A small audio captioner, trained from scratch.
Model: 20.8M parameters, log mel input, encoder arch swin, encoder norm rmsnorm, encoder activation reglu, encoder moe top_k, encoder num experts 32, encoder patch size [4, 4], encoder depths [2, 3, 3], encoder widths [80, 160, 320], decoder width 256, decoder layers 10, decoder norm layernorm, decoder activation gelu.
Rows from block 5 of the audio encoder of a small audio captioner, named by matrix and row number. Rows with one number within an expert belong to one neuron, the router's apart. Each number is 500 + 25 x the weight over its row's rms, rounded and kept within 0 to 999. All counts start at 0. Numbers have three digits each.
Before each expert's rows are labels from the 100 clips, of 14976, where the router gives the expert most weight on average: "top examples" is what is common among them; "band" is the frequency band that holds the peak. Only what is clearly more common there than usual is listed. The data: synthesized solo parts of chorales (CocoChorales). In brackets: how many of the 100, against the usual share in percent.
# router: router (encoder.blocks.5.mlp.router.weight, 32x320, trained with AdamW), inputs 288-319
# gate: expert gate (encoder.blocks.5.mlp.gate, 32x160x320), inputs 288-319
# up: expert up (encoder.blocks.5.mlp.up, 32x160x320), inputs 288-319
# down: expert down (encoder.blocks.5.mlp.down, 32x320x160, transposed), outputs 288-319

# expert 21
top examples: note G4 (68 vs 7.4); clarinet (32 vs 9.2); note G#4 (28 vs 9); note F4 (28 vs 9.2)
band: 250 to 500 Hz (99 vs 25)
router.21:462468500520556524470502488503488532514465517498477535531499505496507486494479494522490490480474
gate.0:473487480504495473501447497477540502465533461525483508523501524500495494464496514525493528479486
up.0:504542539530489474498498540510463494455491540551497481494494489493524464523482482487504471442488
down.0:537460531514490516515542543468557457493486485497481503526538542463533532476499463521468535523532
gate.1:523516470468452525491515545542505494527507514507493495485476520491492509491492510521532531526540
up.1:517501454499508533512516485542477518530515498513473515526468512483492503507483508479512523516503
down.1:523523513523529478496501499530469490486505527509494507533500545493494529496477487511482493561514
gate.2:519521513529501513476501478480522485487487507480512552535547459524497532480517468484548508486481
up.2:493470516498534532580468507484519468483502518499508507483516469509491514512493505493511503512526
down.2:515486504527492516500473499523492477491479502513518461502508468500534508533464523493471532461534
gate.3:466520494496489499455483508510523473510476477508527524521516473475520504483474525492509491495488
up.3:545449489506507482501478513482464480495492469490514480474522500504498468528494465527549541505454
down.3:491488520503466476456456515462463509482489487528489531549518515481495502479486520496515553478467
gate.4:451504462500561486477538514523489495521487488503505502498504514460487494455480487511456514506501
up.4:487503505497510535553456497500559476547492478485504469460487493559517507512518524485517501489518
down.4:538508500440508504515466485514509479511501528522472490472445501514506522469472519517489514501469
gate.5:489472512498513509497495518503483533493497495476509466533498492522493505485509489496535486477522
up.5:499555474496494473517496490484535456515491505488486531497506517463514466526519467483487510527457
down.5:490471491486507501520537495485505476497528459496508507455531498546526484516525436494496506520481
gate.6:464505490497506485495505472486543532474459483492479542461466479474508503508496450485478484526451
up.6:443469474466475478483528469539527487490469489515525542470499515488510509483517478520482501513508
down.6:512520512495506518497551489487512540461499520524520476458524488509535528459510493455531491524486
gate.7:523511502486521512501476505465515500511503459500444536493466485473506484498463508473498560524515
up.7:494503488481505492481527498507504475529478508460553512511530485528501518533498497532489469533491
down.7:499469528475474464508463520449494510507516525517507503491526529520533494480488489445535520477495
gate.8:456508508499513482483470497549529527496494499456531507526491496500528463493503488527521493480496
up.8:471522524501548478487494502492555492478518517462506475497522497494484473471494505571534479502498
down.8:493530553516498517457498501498459530504452469502489508500560511543458485506491519488513536517488
gate.9:468556497519526534476468531502489525519507503516468484541480495491488546506480494542455524496540
up.9:491487516516507502497482493542476501464501530530494462489508460494492508481474534520476501521518
down.9:490515493487482503487454496510495453509518505488503513505522509486474513493496530512510488462547
gate.10:514477511512441497485505478484559484524513497473482500484503514514501501464470509489493513477557
up.10:544517474505482506515542527471563502554510460468521524494496520499544499465527501493489505513530
down.10:489455524483519516501528468483475488483512493514482473511512508490515527472494521523447494482492
gate.11:497480523524512461494515484504492494462486499527491488513511497480490518503498517503529471532505
up.11:511485511531484457488501527503501507490484479538481488517487481487454525491473521492502467526501
down.11:519492520527513485521504504509497517530482554513503523474524470526523491505459485517525472519496
gate.12:525549471499492499478489526485456460540507534521536445467498458496445440458516503470504495471515
up.12:461498493507493470532484471555506484475450446490495517544481533483547542545511510519479513527545
down.12:487490518482512521497501519504495498532476480505511497456473499472470443527454487509477460520493

# expert 18
top examples: note G5 (83 vs 6.4); violin (62 vs 13.7); note A5 (38 vs 2.2); note F#5 (27 vs 7.3)
band: 250 to 500 Hz (90 vs 25)
router.18:469513467487509477543521480473477487504452491511517457462524496496538506476509482530486511497497
gate.0:475490501452476492434528472501500509494498504507533506485536526466536482471440508497518515512465
up.0:468531524466476444462501503521488488486510527532520496494528527463526518463482497504501519456463
down.0:524497514481551500508530469521506522504525471445546486534548507450511502521514501521522498459480
gate.1:526546561480477521542475493521511512520535511504487438519452514511525491495496468497559523513495
up.1:499493488505512479493484490505476479514511522494516465541505462526517458501505505539495475474536
down.1:482429473487516476489475475503524478480536503497479511462517507508526462488519527509504522474495
gate.2:500509546501536483524540514500520463515506488511534479481502483505512510473479497501541494485527
up.2:495512507439502501484494523497562453460499505513547450505501454469467533476466503527527483527478
down.2:521469452541515479457476509530509452507476502495482492498477469542493532495491482484500471538549
gate.3:514467565518491478502485464483552476502521487523491500522544471533508481488538467521465491460468
up.3:495519473512528515487478478521529527514462512498474483481498551463473543522511504458465487499527
down.3:489478492475455447479481493479499461504506506478480504497514477549503544518530465496500486445510
gate.4:530505504475517552517545504508492509475531500538489497512495482494533522519525515509510484510477
up.4:495536517502514474533493471491505490494486476482525483514502476474495528497512509550510562500497
down.4:478508503517510514519476505494482520501509479496489517510497507513465498529514474518544524506535
gate.5:522528522483513501473485508492491479490463502490515448550540519511498486528501495502517509463528
up.5:493478491476493524470477508489553497487437530454486456501511563511508481472484493537530512471481
down.5:490543523589514478519493482534494493477515495490472489490527520515482554494486500516477551517494
gate.6:476518508513499493519485499496544549506470461489476500546467492473474473498496481503507494551466
up.6:500464495457534477514488467501487506485515496475486516502528554496506466521535526493514522550492
down.6:463503511538508497485518469498535469443515508507477488510475490519510474470493516486476465510535
gate.7:526484485505507502496473510501520462494521522496489483459474570443510511518477496550438482516530
up.7:475489427545508453523493518512505494457513499508529492526491454495492489545512522511518511484488
down.7:521494510465544489514540507497474519484518511495498542503500493539515509525520482484468478551500
gate.8:480495500492487452481536500505527572499497512533494514509503494483492477512475515455497485482473
up.8:519485464495497469511546497482498516480506530504512529437472482504473480513515481433501513467499
down.8:536454497496488471478509540482463487530487498480514430511485476503494514538494483498491508503486
gate.9:521506511519546496550504492489493471557501523494481509473491440517505470507526532504516497519502
up.9:456523504482451526465493477513511505494491518444468463502510513485485519479491483505480547514511
down.9:498507547508518491541499493532509443529475500524550455485463526512494507516531520516531482486495
gate.10:442556505538530495505508514503538476520521497490504488484530494507501503509494432484502484519482
up.10:544454511489496505526489534484454511510500543498521514518497487500510505514500527512504482493485
down.10:501525527527486528518439532509490515497464556493522463506514460505517443483509526495452496526507
gate.11:468556506503547507500506486471478480499473508552477529547476553482519477456463470488508511529500
up.11:502491508529466489502473505453492487489498487498504483527482525499503489519519489496484484508530
down.11:496471490484492494521502499540481547505451530556491529556498497479485552488532521484506499531512
gate.12:469464523493492492510491528509478446491555475559489466524479538511497466537510518480486538483501
up.12:483530461465516521464512497488488509556538435545538469539480490519511494448450475518520536482513
down.12:466490481488514486491526508497519488517474473508487474471530495485519532462487497478507556496528

# expert 17
top examples: note C#5 (47 vs 9.8); flute (44 vs 8.9); trombone (35 vs 7.4)
band: 4000 to 8000 Hz (100 vs 25)
router.17:473555514510532523514481466465481517470523472512512551481540472478491461565510555535466509462498
gate.0:512527494453465493534445473526524471526483515532457464480504510484468482535483548536464490530484
up.0:495498469501488504521470446547527502541496479495459512500530506476509531503503509507492482506503
down.0:476504510478491482482511481483474528476492527519513508492476503505497524502494518465492486544512
gate.1:493474436502519503528549529470528476489510480480540526460500481473535487543484491519505571489507
up.1:497438490507511482472497492474529524499513505411499524476484485468477506512474455482512485515470
down.1:490509462531479455530529492543509509486488514531486475515485476504500507499499493514447502568536
gate.2:503525501522527475540467468497513499494472460558458480492529518505497509469511511486492519555525
up.2:453466504513511479505474530494492538542531478530471480439551481494503542503521483533479511540528
down.2:507478514499474511513496517543535499498530530498501538479444504500495485514492520475491509523483
gate.3:489494507508450465502530479471490501491529526477530501541463510499443497485496489516516483488459
up.3:509481453517514533507420538507505489505468503511493470473520498499483518504513499476495510503485
down.3:546492499525482492527494487529493494475477466462519493535497549500572478497483512524484550529497
gate.4:510456498497529486485473538486463526502539495488532535538458507484479470522504462487493499526503
up.4:462548535512460496504534494524540473526474489492451474501527493529520555478501552531489520495526
down.4:507472542483466523510475503503547500482483485479551523512470477486555494497475511519462544509500
gate.5:487495474488496481518561516504504436548474465465463451532527496472473474496475536486499465480544
up.5:517493523480504522523435497496469522499498542511498485481496505537486529497514483452490512520468
down.5:500515473468520510489523508484529520506484510544513489510476507492439493522505469489511486474553
gate.6:528510477519479504488473461497488546464492521502487465526464508491522468491493490509486483459503
up.6:460496502474485509486504481506496503507486508476545499478514436494498557508493527487521490530536
down.6:474476505484547519502465488540489518546512489531517532532467484531512512499508475530506443492493
gate.7:464524495507464516496472539496533510486483511504495523492508496498452460505493479552495504505527
up.7:475493472497505502501487533505538477490506516480508512510530473480495479479487509518531523497499
down.7:502522452533482524479498464508517486514514533494499517510522503497509405480505530517490472525535
gate.8:502510506484497517463521514490509490510505502473521480514529481497485494467455512511509486468545
up.8:519492553513472497480499506497493513540473489535477486504481514514531522517528488475511497485440
down.8:503510515473543528499500504470497515507481475502479480521513498480537515516507451523499534479484
gate.9:486461499506510507555520488505445543500509501482501474525521503491542506511480505523503476502502
up.9:503509498479515517475481508523540464522498500500516478455515511513495509466499503456464530476487
down.9:502524504516472458501464509529506516532480484503507527480480497518539486465500537543478551488479
gate.10:507505529514485516526506514480507484523536429523487502507555434465464498542486513483463503493503
up.10:516482491484491476478468467488483491503455504476519493544511500466495518500506503466495497506444
down.10:502447500487506485485539494520507516493542481466493492496497516493492508523468458512508505485508
gate.11:447505500522506499501484473515513528470520470523506516505513375513478462498528459474487457505521
up.11:562505475513503508521506529487502482508481526483504455524457633474512546455476467509527521538516
down.11:497535519512495513483543507531495467500459524499502514496530470501563495514516509503525503477497
gate.12:537523491492500491497467488471461519498497479489545492549458498523522527534559539499515530466496
up.12:461503490495485498504543499521535499508504478497480526462494493459510490477474438505473508539501
down.12:516485491452530477510525473476514491542503486544487480486538479521506537494504500470495472523529

# expert 27
top examples: note F4 (74 vs 9.2); trombone (38 vs 7.4)
band: 2000 to 4000 Hz (100 vs 25)
router.27:518471520502489499457508504475495514490511502460525542492507472484502499532497479531548467521538
gate.0:496503514550505489506497501455456514487495532536495519537514480499488478544535523471497449479491
up.0:457498478508550533500502517506515521493470542481525500498517481512487531486486493540466530465462
down.0:509514505511509538459546508502490501456522557509516510493518502496507504511496511517532497492520
gate.1:465533537490521518518494492512493502476479511485519455481535537510458518486489511527536496439512
up.1:480519523468482523528510489489511517512500543477484527514537458438517533523509511455495468485483
down.1:475548500472519501458464493481459504489487527481477546522518503458508499461495498484571502497528
gate.2:522461513517466493479445490525529500510483485509534492505532460506491514534512528505484495470521
up.2:495466539477494486464529484494464515496491506522514504500483465496456481535491513497467496488475
down.2:455556491522525520502503537483461497513471527478462482510535439515504481514493478488506581536514
gate.3:488469508484530523519531516511521486499529508456470523527490495491483510485451468541519509538494
up.3:491542484496502447504473449491459541516476525507477481469499496487517502534526541482483513442511
down.3:493490495480482512513496513518512517471490519484488528524472464509545517521473497475494491466467
gate.4:534461516497506468485537510516532517535473473555507454497515495492456508531507513541505504553461
up.4:509512531535557469470452523503484513519506473445474490502470473503523479460428491485490507491488
down.4:505497467535521498518483509511463475521510503535510497526494499478491448523489465537489484466459
gate.5:484499527472500466516564473502445481550497492473515506469513511474461499488510491508522494486493
up.5:462486502493493496483493523500534465486502540450529496530522455513534475484475514525531481462491
down.5:490465454493567494493506528502494485511492498538548498490495512499503536458528515495446492516520
gate.6:510543464471521486533488475526514492524532519490528542457531482476468451489487488450518503461480
up.6:529514469488440489470492499503482492512481509456463517481502442496496456513513497512463528499525
down.6:516472522465503538495529509451536516482483507489536519493496488502451517470505471505471533471517
gate.7:540480464505511503499478520525514499515482470502496548477536447475529473481485464477513532502448
up.7:465512489502500470483504493494478480492526518466538435494456520521511514508482544464488484499547
down.7:486495475546484490485553455488470518494505511481533465488498475529531524491504500473479496521489
gate.8:514516498521499480479489510470481517499510483511513523469504535507500510480524508515487456533504
up.8:537471482475482478522506523462536517507496488451495510509465483515484507519548488530499433519502
down.8:535519498491509520487515460493482551515458464502506510524497527529460507520507490508477498500505
gate.9:547500531472524492528525514547482524559478515550484474539466477535491522479504479423521534483499
up.9:549483459461475527504484489512495516493505534481481453556482491530489496431448450500514478491533
down.9:513490476525516494493492467488526510507488520520490503531473536509433526509493474509475533499507
gate.10:506468503494467516516489487520530455511510493516531523497507471506490524538473469551527506470486
up.10:492514529501523495425433491505513508512512453491491461515469521512520481503526527493491496529517
down.10:510507482485538488480559493540513489505450517465483518511511512538457505511473513536514500493490
gate.11:439487483496476514521427528527556503497495466527537507494509479512477500501502439475520473502550
up.11:495535536556521485507476514514498523482499554523505492478503520479466471483509479486475498495522
down.11:535515492534507499505529542490524537514520497549518538556517493465471508501498475481527470480516
gate.12:544491499530517448533455490545469479507515530466534525529519530529530505544523460467534509505519
up.12:520456461516489472526457490513478483509489489491520528533510493505494513515551471468545509530515
down.12:486504473493456494502517554485504458523488495465501511486516495465501532492499515529548506499493

# expert 2
top examples: note C#5 (65 vs 9.8); note D5 (37 vs 8.3); flute (30 vs 8.9); instrument: oboe (25 vs 7.4)
band: 250 to 500 Hz (100 vs 25)
router.2:483511546483473527510471517552531537519525475548454452475489527515502507437524500491461509529470
gate.0:535488483485519494533491527493506539471531499523480495468503504469484509518528499495524498514538
up.0:519458508489488521542463523500500530489495513474460492497468515481496499504507487492520450511559
down.0:492549511481495498497498516529495513511501517517486512521499471468510473494495495526473503501489
gate.1:495498538482495513504488437496517488480509494499493497466465507473494484425513488505508516507513
up.1:511504488518468496520551490570477488511499507517491510566499535475528534531490463450519482535524
down.1:507484482522523498503560535557492511523479535571499537512507501490503470508516525487523530497510
gate.2:518489490485497496536494509534527470478502523492491446531482463496524528504512510487499521492491
up.2:504534483535496533422516502532482494532518494482509512502533492541499436474476496470551462494535
down.2:484516503487488517504512487460520489510531512535532514489510489465486518481515541481526495504489
gate.3:521536494441510484493491481533482466460508497494516506576502516498513506516456536503526495550518
up.3:513504538512489523509518469512497558505471483505479504442508466527496486507554446496498522446505
down.3:443516489541482501471480484487512485525491506500515509518492482503514550513516543548520496530518
gate.4:473521519529473493509523477528502489456483527499504519562481501515476510457489515506445476502491
up.4:494527490477539535464488495531513473491482520480521490510502508513456515467470483503471461491445
down.4:502532520474523514512536517481513466499500486500467517464530518536461512473504505506540501492508
gate.5:484471488515524458558478504512476509487470497546522519551490544428486460494479497483464519513519
up.5:521505533522453490417512488509469465517519497474504511447522441566507515536502517510502495484526
down.5:501532521512533498475502552483469484486498486529508509477484468488494506494516510498471456502531
gate.6:495473502501488507494503456475500515510480517482554521481500472475484505508501511484490496523542
up.6:519492510486499489532486482472486513552504534508493506444494481485470549507509487544491530520509
down.6:512472498498549519535501500452534478505466521492518499538474496503517550493468479467477516501491
gate.7:499511487539545494499515461542444491501468493527514477532504465513501465460496501483533438483524
up.7:496501472540501487513516459487481495537487478522533504550498508522492460501507489435505506495553
down.7:499510532548511513479498449518481520520444533490501514512507505539521482459509534502465508535546
gate.8:445529512518480529474542523526517493448495472461476477508490529467506476498487516488525504501462
up.8:562501498465505491525495477500530491529508526543538508525511442530457495442503503509482495492453
down.8:496519523498462475551520516497501528523487523465540493508503530493511486497485532493540517476492
gate.9:503484487517524493534484465491480502481484463499525468470479494502492454476534517527490530522454
up.9:500491482499522520481493512517503535496500558538463453492492527544537523555503467500486528488569
down.9:502497512512502484493510480485499487512507474465503517491484482478465521472501522546473532525497
gate.10:505531522513457501495498471474470515463472505488463486502491477530478481448537499466503513514475
up.10:477471489485462471455444505519518462511522465441494527503475510470481496530474506523478522531500
down.10:512513480502503521515508503507484506515524566480448542490501507529499493549501498522475479475524
gate.11:485478507512474466493521527506530539522558518499466415471501485472513478454500489523461504493468
up.11:521505516481510500529477490550485495495440476452484453529529467512501474479509544485526494473495
down.11:492486480519516484490509510496554527481481482492484423507503516509477481497515484472528526521543
gate.12:521519540485507492512483468503470521509511494508497546515493480505505487515508482482491523485493
up.12:508470484509508529462523485481535508489500494479542492470504492440501531507472522511498519505489
down.12:474520439454487468512530517491499465513495502519488532506480488518479524463521523466477510537466

# expert 19
top examples: trumpet (99 vs 8.2); note E5 (47 vs 7.7); note F#5 (42 vs 7.3); note G5 (33 vs 6.4)
band: 250 to 500 Hz (99 vs 25)
router.19:507477540497538502554481561493459501509469500551441467507437531531474519504505486487515546515450
gate.0:451488486539519507485497538523482466484461506483504520477480516459483469522568481461524475510514
up.0:501478514491478481498489504521494498532448510496476520469463528478487506494554507477506488504492
down.0:467516504508499527484502523493514491476474462520531511486477478539530557503519500483543488470531
gate.1:504502519530484490498503461511505547494525460484508467461533512500522463525500495531492513538498
up.1:529496539502512491469486498518499475513478530487486495505444522463493498537542515498504471482523
down.1:444501503528496487465465532528515535491534521538544496468495483490478509490466532501511518513516
gate.2:527474526479464517468516494498527521516497510491503499528489502484530524506465497509508460538506
up.2:499528475488472438533495466516473514482505485485536548492478490492496516572575493491489509471509
down.2:511532515451483474496475509473479479513546501504508522484454523488521475482477497498460517556529
gate.3:476502517511503486507511487485461516517487516508524480500529510489537471538492475522504462478520
up.3:493527478475536475514518504472509512534470490487513502501553478513532528507527491537476540473521
down.3:496482466472500457530462507497502491516516495518468518486514509512444516504507465455485502485426
gate.4:522522508507499516522520483529501514496521489533517513497469466486518523495523496529507469429518
up.4:477543543519517495498486508480503528474534459479507508492496485487512512484536486544475480528533
down.4:485504493489456443515464535435521511543506515520469550486473472499548484479490503500497498516499
gate.5:521510481486461538483475496526472536541495500581501524497439498510532483485480509520498527515503
up.5:489480517501506470537529481470520470466505484458495495475516507463512538554483522545521497500505
down.5:463468476520475500454483480526503515489550480497479560509463483525509524486470503504471478527493
gate.6:486519496482488447514518486431484508468506464527483455513546483493462493487478472486489474521516
up.6:527489523458499492516506498464485479532504474488472495487491495499472490437530513514489469508534
down.6:514484480471475480533486484525461550446460505523487504516525552481492465524517484540459491481459
gate.7:465537480540525537516489513500537496509494461510513452491522522471504502505503473499551484506485
up.7:499461493476491470445486516490471492500495488485473545482471450500530499482506526532428521476525
down.7:457490525531486496486501478460494504449546528531486478520517498473496463514496509505481494498464
gate.8:555477480493532502480488527480497501530465480474499457449498531489539517477478482477485477528515
up.8:450522506485500515480512487521516516483511511530496519523456474507480488505534503532507499476478
down.8:524478499494502547517546508527488494521472457506532502500510490495483501508528474489518564518497
gate.9:536527542480436483508451496510466503529494481513539506501549548538483521491474483471504478523484
up.9:516563534521480493511477493506524480480543484486493489487500527533519499490500487507488472501497
down.9:494464504495493524464479522455511505508503522518527483528479530495514480491487496498458485466517
gate.10:461536513512546506502535487485507467506479502507492523517459487545471481498492508487502512461492
up.10:523508540471529504459459475487498547488532526473490470511568518491538518516512509496484471518525
down.10:490529508458505477510518507491515486517544475536525519493495526487467507521517483504498535490538
gate.11:514481502543461524488522487497476519451475482554508538521522535481532481428493483508475507505498
up.11:516493524562485482511504470495524469462557500464496524465492515484490480516522495542529461484479
down.11:492522506486468494518461540535485536523522500461477515513508484506489502476453501515524533474505
gate.12:484551506493522576533517548496494512516510501496516493515486511498517512562498491494520489482506
up.12:507539519476483543505497531497480526511475520499527500510495509493469504525511468490504505459469
down.12:514486505519498543477499505493473510487523466535525473479468508470490496483492467538492515485478

# expert 10
top examples: note D#5 (29 vs 9)
band: 1000 to 2000 Hz (51 vs 25)
router.10:491521593528525542510514503519472543496524516494520468497459511503460486522470506461506472518453
gate.0:498453500504500563547494514517510509513469498513494543528514520493483515472507512533517479541479
up.0:479485514475473482514527497519565510479473483497488485485502489492494506518503555480488519459518
down.0:495471504446501508512461503494490536517468513566566524522497496489560473479515498488467528482492
gate.1:494493513498485501507477539473532526500528519503478548511479523465534483478493500473487480528491
up.1:520543494512475502540514515471446509502498463497552490504512495507468506496533503496485477470510
down.1:518527518506530487508491451468508543495493507525501495516526493454482475451493483493473565512490
gate.2:475494492493522496485499487517486487492498505485516489520487465514457547495522492496529505500489
up.2:507492533467488483501504491523478485548475506490541488534491509508455519521501505529532488502463
down.2:475535496482505493527506490521470489493432462497496548512514502525500551501470469508495539471519
gate.3:521497500527475523497458493468524509514502502504497478513477490481503506500478534478478520502496
up.3:519475487537477490482453518500526500496458499534490453495494519523494523554479554502457545454529
down.3:510514511506470501439491503519469531499506500457476537476511510521465494490487484465538484476520
gate.4:491494509492501515498531484507530504523541452485481472459482501527528509509487504543533506510509
up.4:499489536503499458483538461518541493486506534497469504462475505492526517454478520507491480464530
down.4:488494502486506489543514534453533484540494510539531515528487490469541532507479518504518508481510
gate.5:533513481471543495525447503504530485497536512551506457448506516524472513479501496494476503475490
up.5:520478515476447506517485498499480496526543515489477525523524473492503480456518499463509502508502
down.5:515470485519487510490504519524508516484498471512516481514507480519516512517519517484488532479526
gate.6:529496525472497489474458498520547474538526535465519484535515483471529508495520463480514486508484
up.6:482512511489491503479459495525526495471512495530474495526523498481483494486497491484495482528471
down.6:469479504513483508517513491543473520494476502504517499508470513482495506513515484503553503535506
gate.7:483536512507463520497518498521503490537457524509486498481488495542450519471510495492486551482485
up.7:514497506480485519489509474531516500527474573511517470476490517538482461492487472502515471452479
down.7:518525496542501497505539491493477512482498503490508538513503471534520514514513474503500504550510
gate.8:491518507548529465503536529503532486506437464507451477506471525489456518521504545527474526539485
up.8:501482470442455496501481509495478505508551511480504564489533475501543479470471480486514474501476
down.8:439503528477527514498486523522538458506527530489494454490482525489498506512544488468478484498545
gate.9:510481528492530496515518534496457515450486523495530513462541528493524457505502471445504533488495
up.9:550455507517470494514498507519502520466465550517496508458514527526497515513490438454488522510484
down.9:491509487465528500499544541495501473504520494528496464471529521518472471482498493438511530535495
gate.10:482498480494488510510544474501539470521502492530503510493553478485491440536525499478449509490484
up.10:516503477485467504489490522517529459536521535474469502481445475506501525510493531535544526548504
down.10:502489528506502483490457500521504517493516501500502492510485518547500481492475488490501486497499
gate.11:497523491514496489468482517520480470485484486499533497517497491510521543512468506515492485516476
up.11:512517480489492495485506503489499516513526452486517541491518515527509474494503514498522528519500
down.11:510497513498491496476469443509455500479501487533472502495509486506480509518465432533475508546473
gate.12:484525508496480489464505508462494518490490517520511480492446456547501534504489514447523528508493
up.12:519478532451508469468552479419501506512483501502513526487476507510437519431477492433502513485491
down.12:461503536476493506476487507515508478475464498454487503507514457492503512530515463481534531488501

# expert 4
top examples: note A#4 (49 vs 10.5); note G5 (33 vs 6.4)
band: 2000 to 4000 Hz (77 vs 25)
router.4:516501513491483497482478497494467449499536480476511528494495487527542482469516481523513479481511
gate.0:460480528541500483519518519468517491502521489463518465538494491497484513518503520455444471506526
up.0:489519527485472497497513495475457498513497530527470508489502495488477491521495459494498506511524
down.0:536515513515465496500529514531523510491489481569523486515492479489489489488474511499499470516483
gate.1:513478491499530510498483523502535489471447515510497524456499556524516494481509518459530473487517
up.1:498465500512465490526542502485519508554487477486507510499451453501467554486480513507450578494504
down.1:489496534507510515462491460489517530506486524463474468518507506518492462530515466471486499500528
gate.2:487480485520465511498495447466501478483475501489489492508493478493555473496500516489487510520484
up.2:527455500514469467525502461471472507501481475483495496503470501492519513499502504512470508495452
down.2:489502523508521495495442519507511509533489515508523519503519477549465490506475513532500468461503
gate.3:505532477491461514487500480503480484521489484458498533474509494516526433491499494507535507543521
up.3:513496480525485529498549495490499478508540466496496503456484514510524463515518510480513499547493
down.3:514518491481509483494457473498545534525525566493523520482536482504474507519485519524502517484462
gate.4:479514479505495532531489528476519475516501500482466492467482471475496508521522508434517510503467
up.4:499505495524483493514496497505496484467512483575501499503528538521508503504510528468477547484454
down.4:465520517461481532496465512489490514488446495490506496520484452529486535484493518528529510494483
gate.5:506514473500510480514505495479511479520495526493559490552501474514525513497507519495472491475487
up.5:490528503515535520487456497500465550519538527525439496470500476505461513568534472487499482525526
down.5:501499502542514536524477482513501474496461464503513492464492500507520489507484520497509494495507
gate.6:499501501522451523490524523528495502532490516502503475516517492499503483491511510539505507485508
up.6:497492466516482503505539519503500501499500471489510444491523471485489499493494520537472496418486
down.6:488503507482511478495476513504464459494486481501528529521489542528502470523461468472483523528518
gate.7:500481479461458474496499506467585536541459464518473499524522503519471511549505517508447506480489
up.7:514462464485482481471516479475538551547465469531482523495506465517483494534521490507465490487509
down.7:517499502488465491490533537505531488496509514474483494492468499498490513492491498524457488513483
gate.8:529478491521471508500516562517493510486479514544547504507486513488468529539511490492507494549513
up.8:459521471509529517489454478511556472500513489472483489508520503504558496494486496506488508463522
down.8:510502528485490499476476517451538536478487468515496548492466463513519525496522509517479523522459
gate.9:480476482504450501526491507476463499506495507517471485533486502558503488515527502493466522527469
up.9:542531504514496477520491518491451482494448516505486470557459541515447523521519499532489500517499
down.9:499535472557488501511547534546503490485503497494514488457532511519506504451499493453534494523503
gate.10:475492539512510482523525486445516514493498490483497527554447487492459508510491471466511482538464
up.10:523519465471440467500468542501473461570542498469475512472510504457542570516527487480484489490504
down.10:533480523522576469426554463528471540505518493502486513526505490522520518454508536504477545495484
gate.11:473540509490502476502475496483474479505551478503532493465490537490523495498522501478507528498547
up.11:485487528488496500511503474536463506470539495504549553503460459436496507526499537500466509475514
down.11:515539459492490494502484501471486447496484444515495550480491569502491510472522462504501481467540
gate.12:506506490495453471506480528503517488492509469486492471540481500499496509516483504482480495506519
up.12:528499480524509524491463536484505511545439478451502509459547508512480468475499535484524504481422
down.12:499530474472489499480542452500514535513458530468494511480473553475511494495507517529501515499498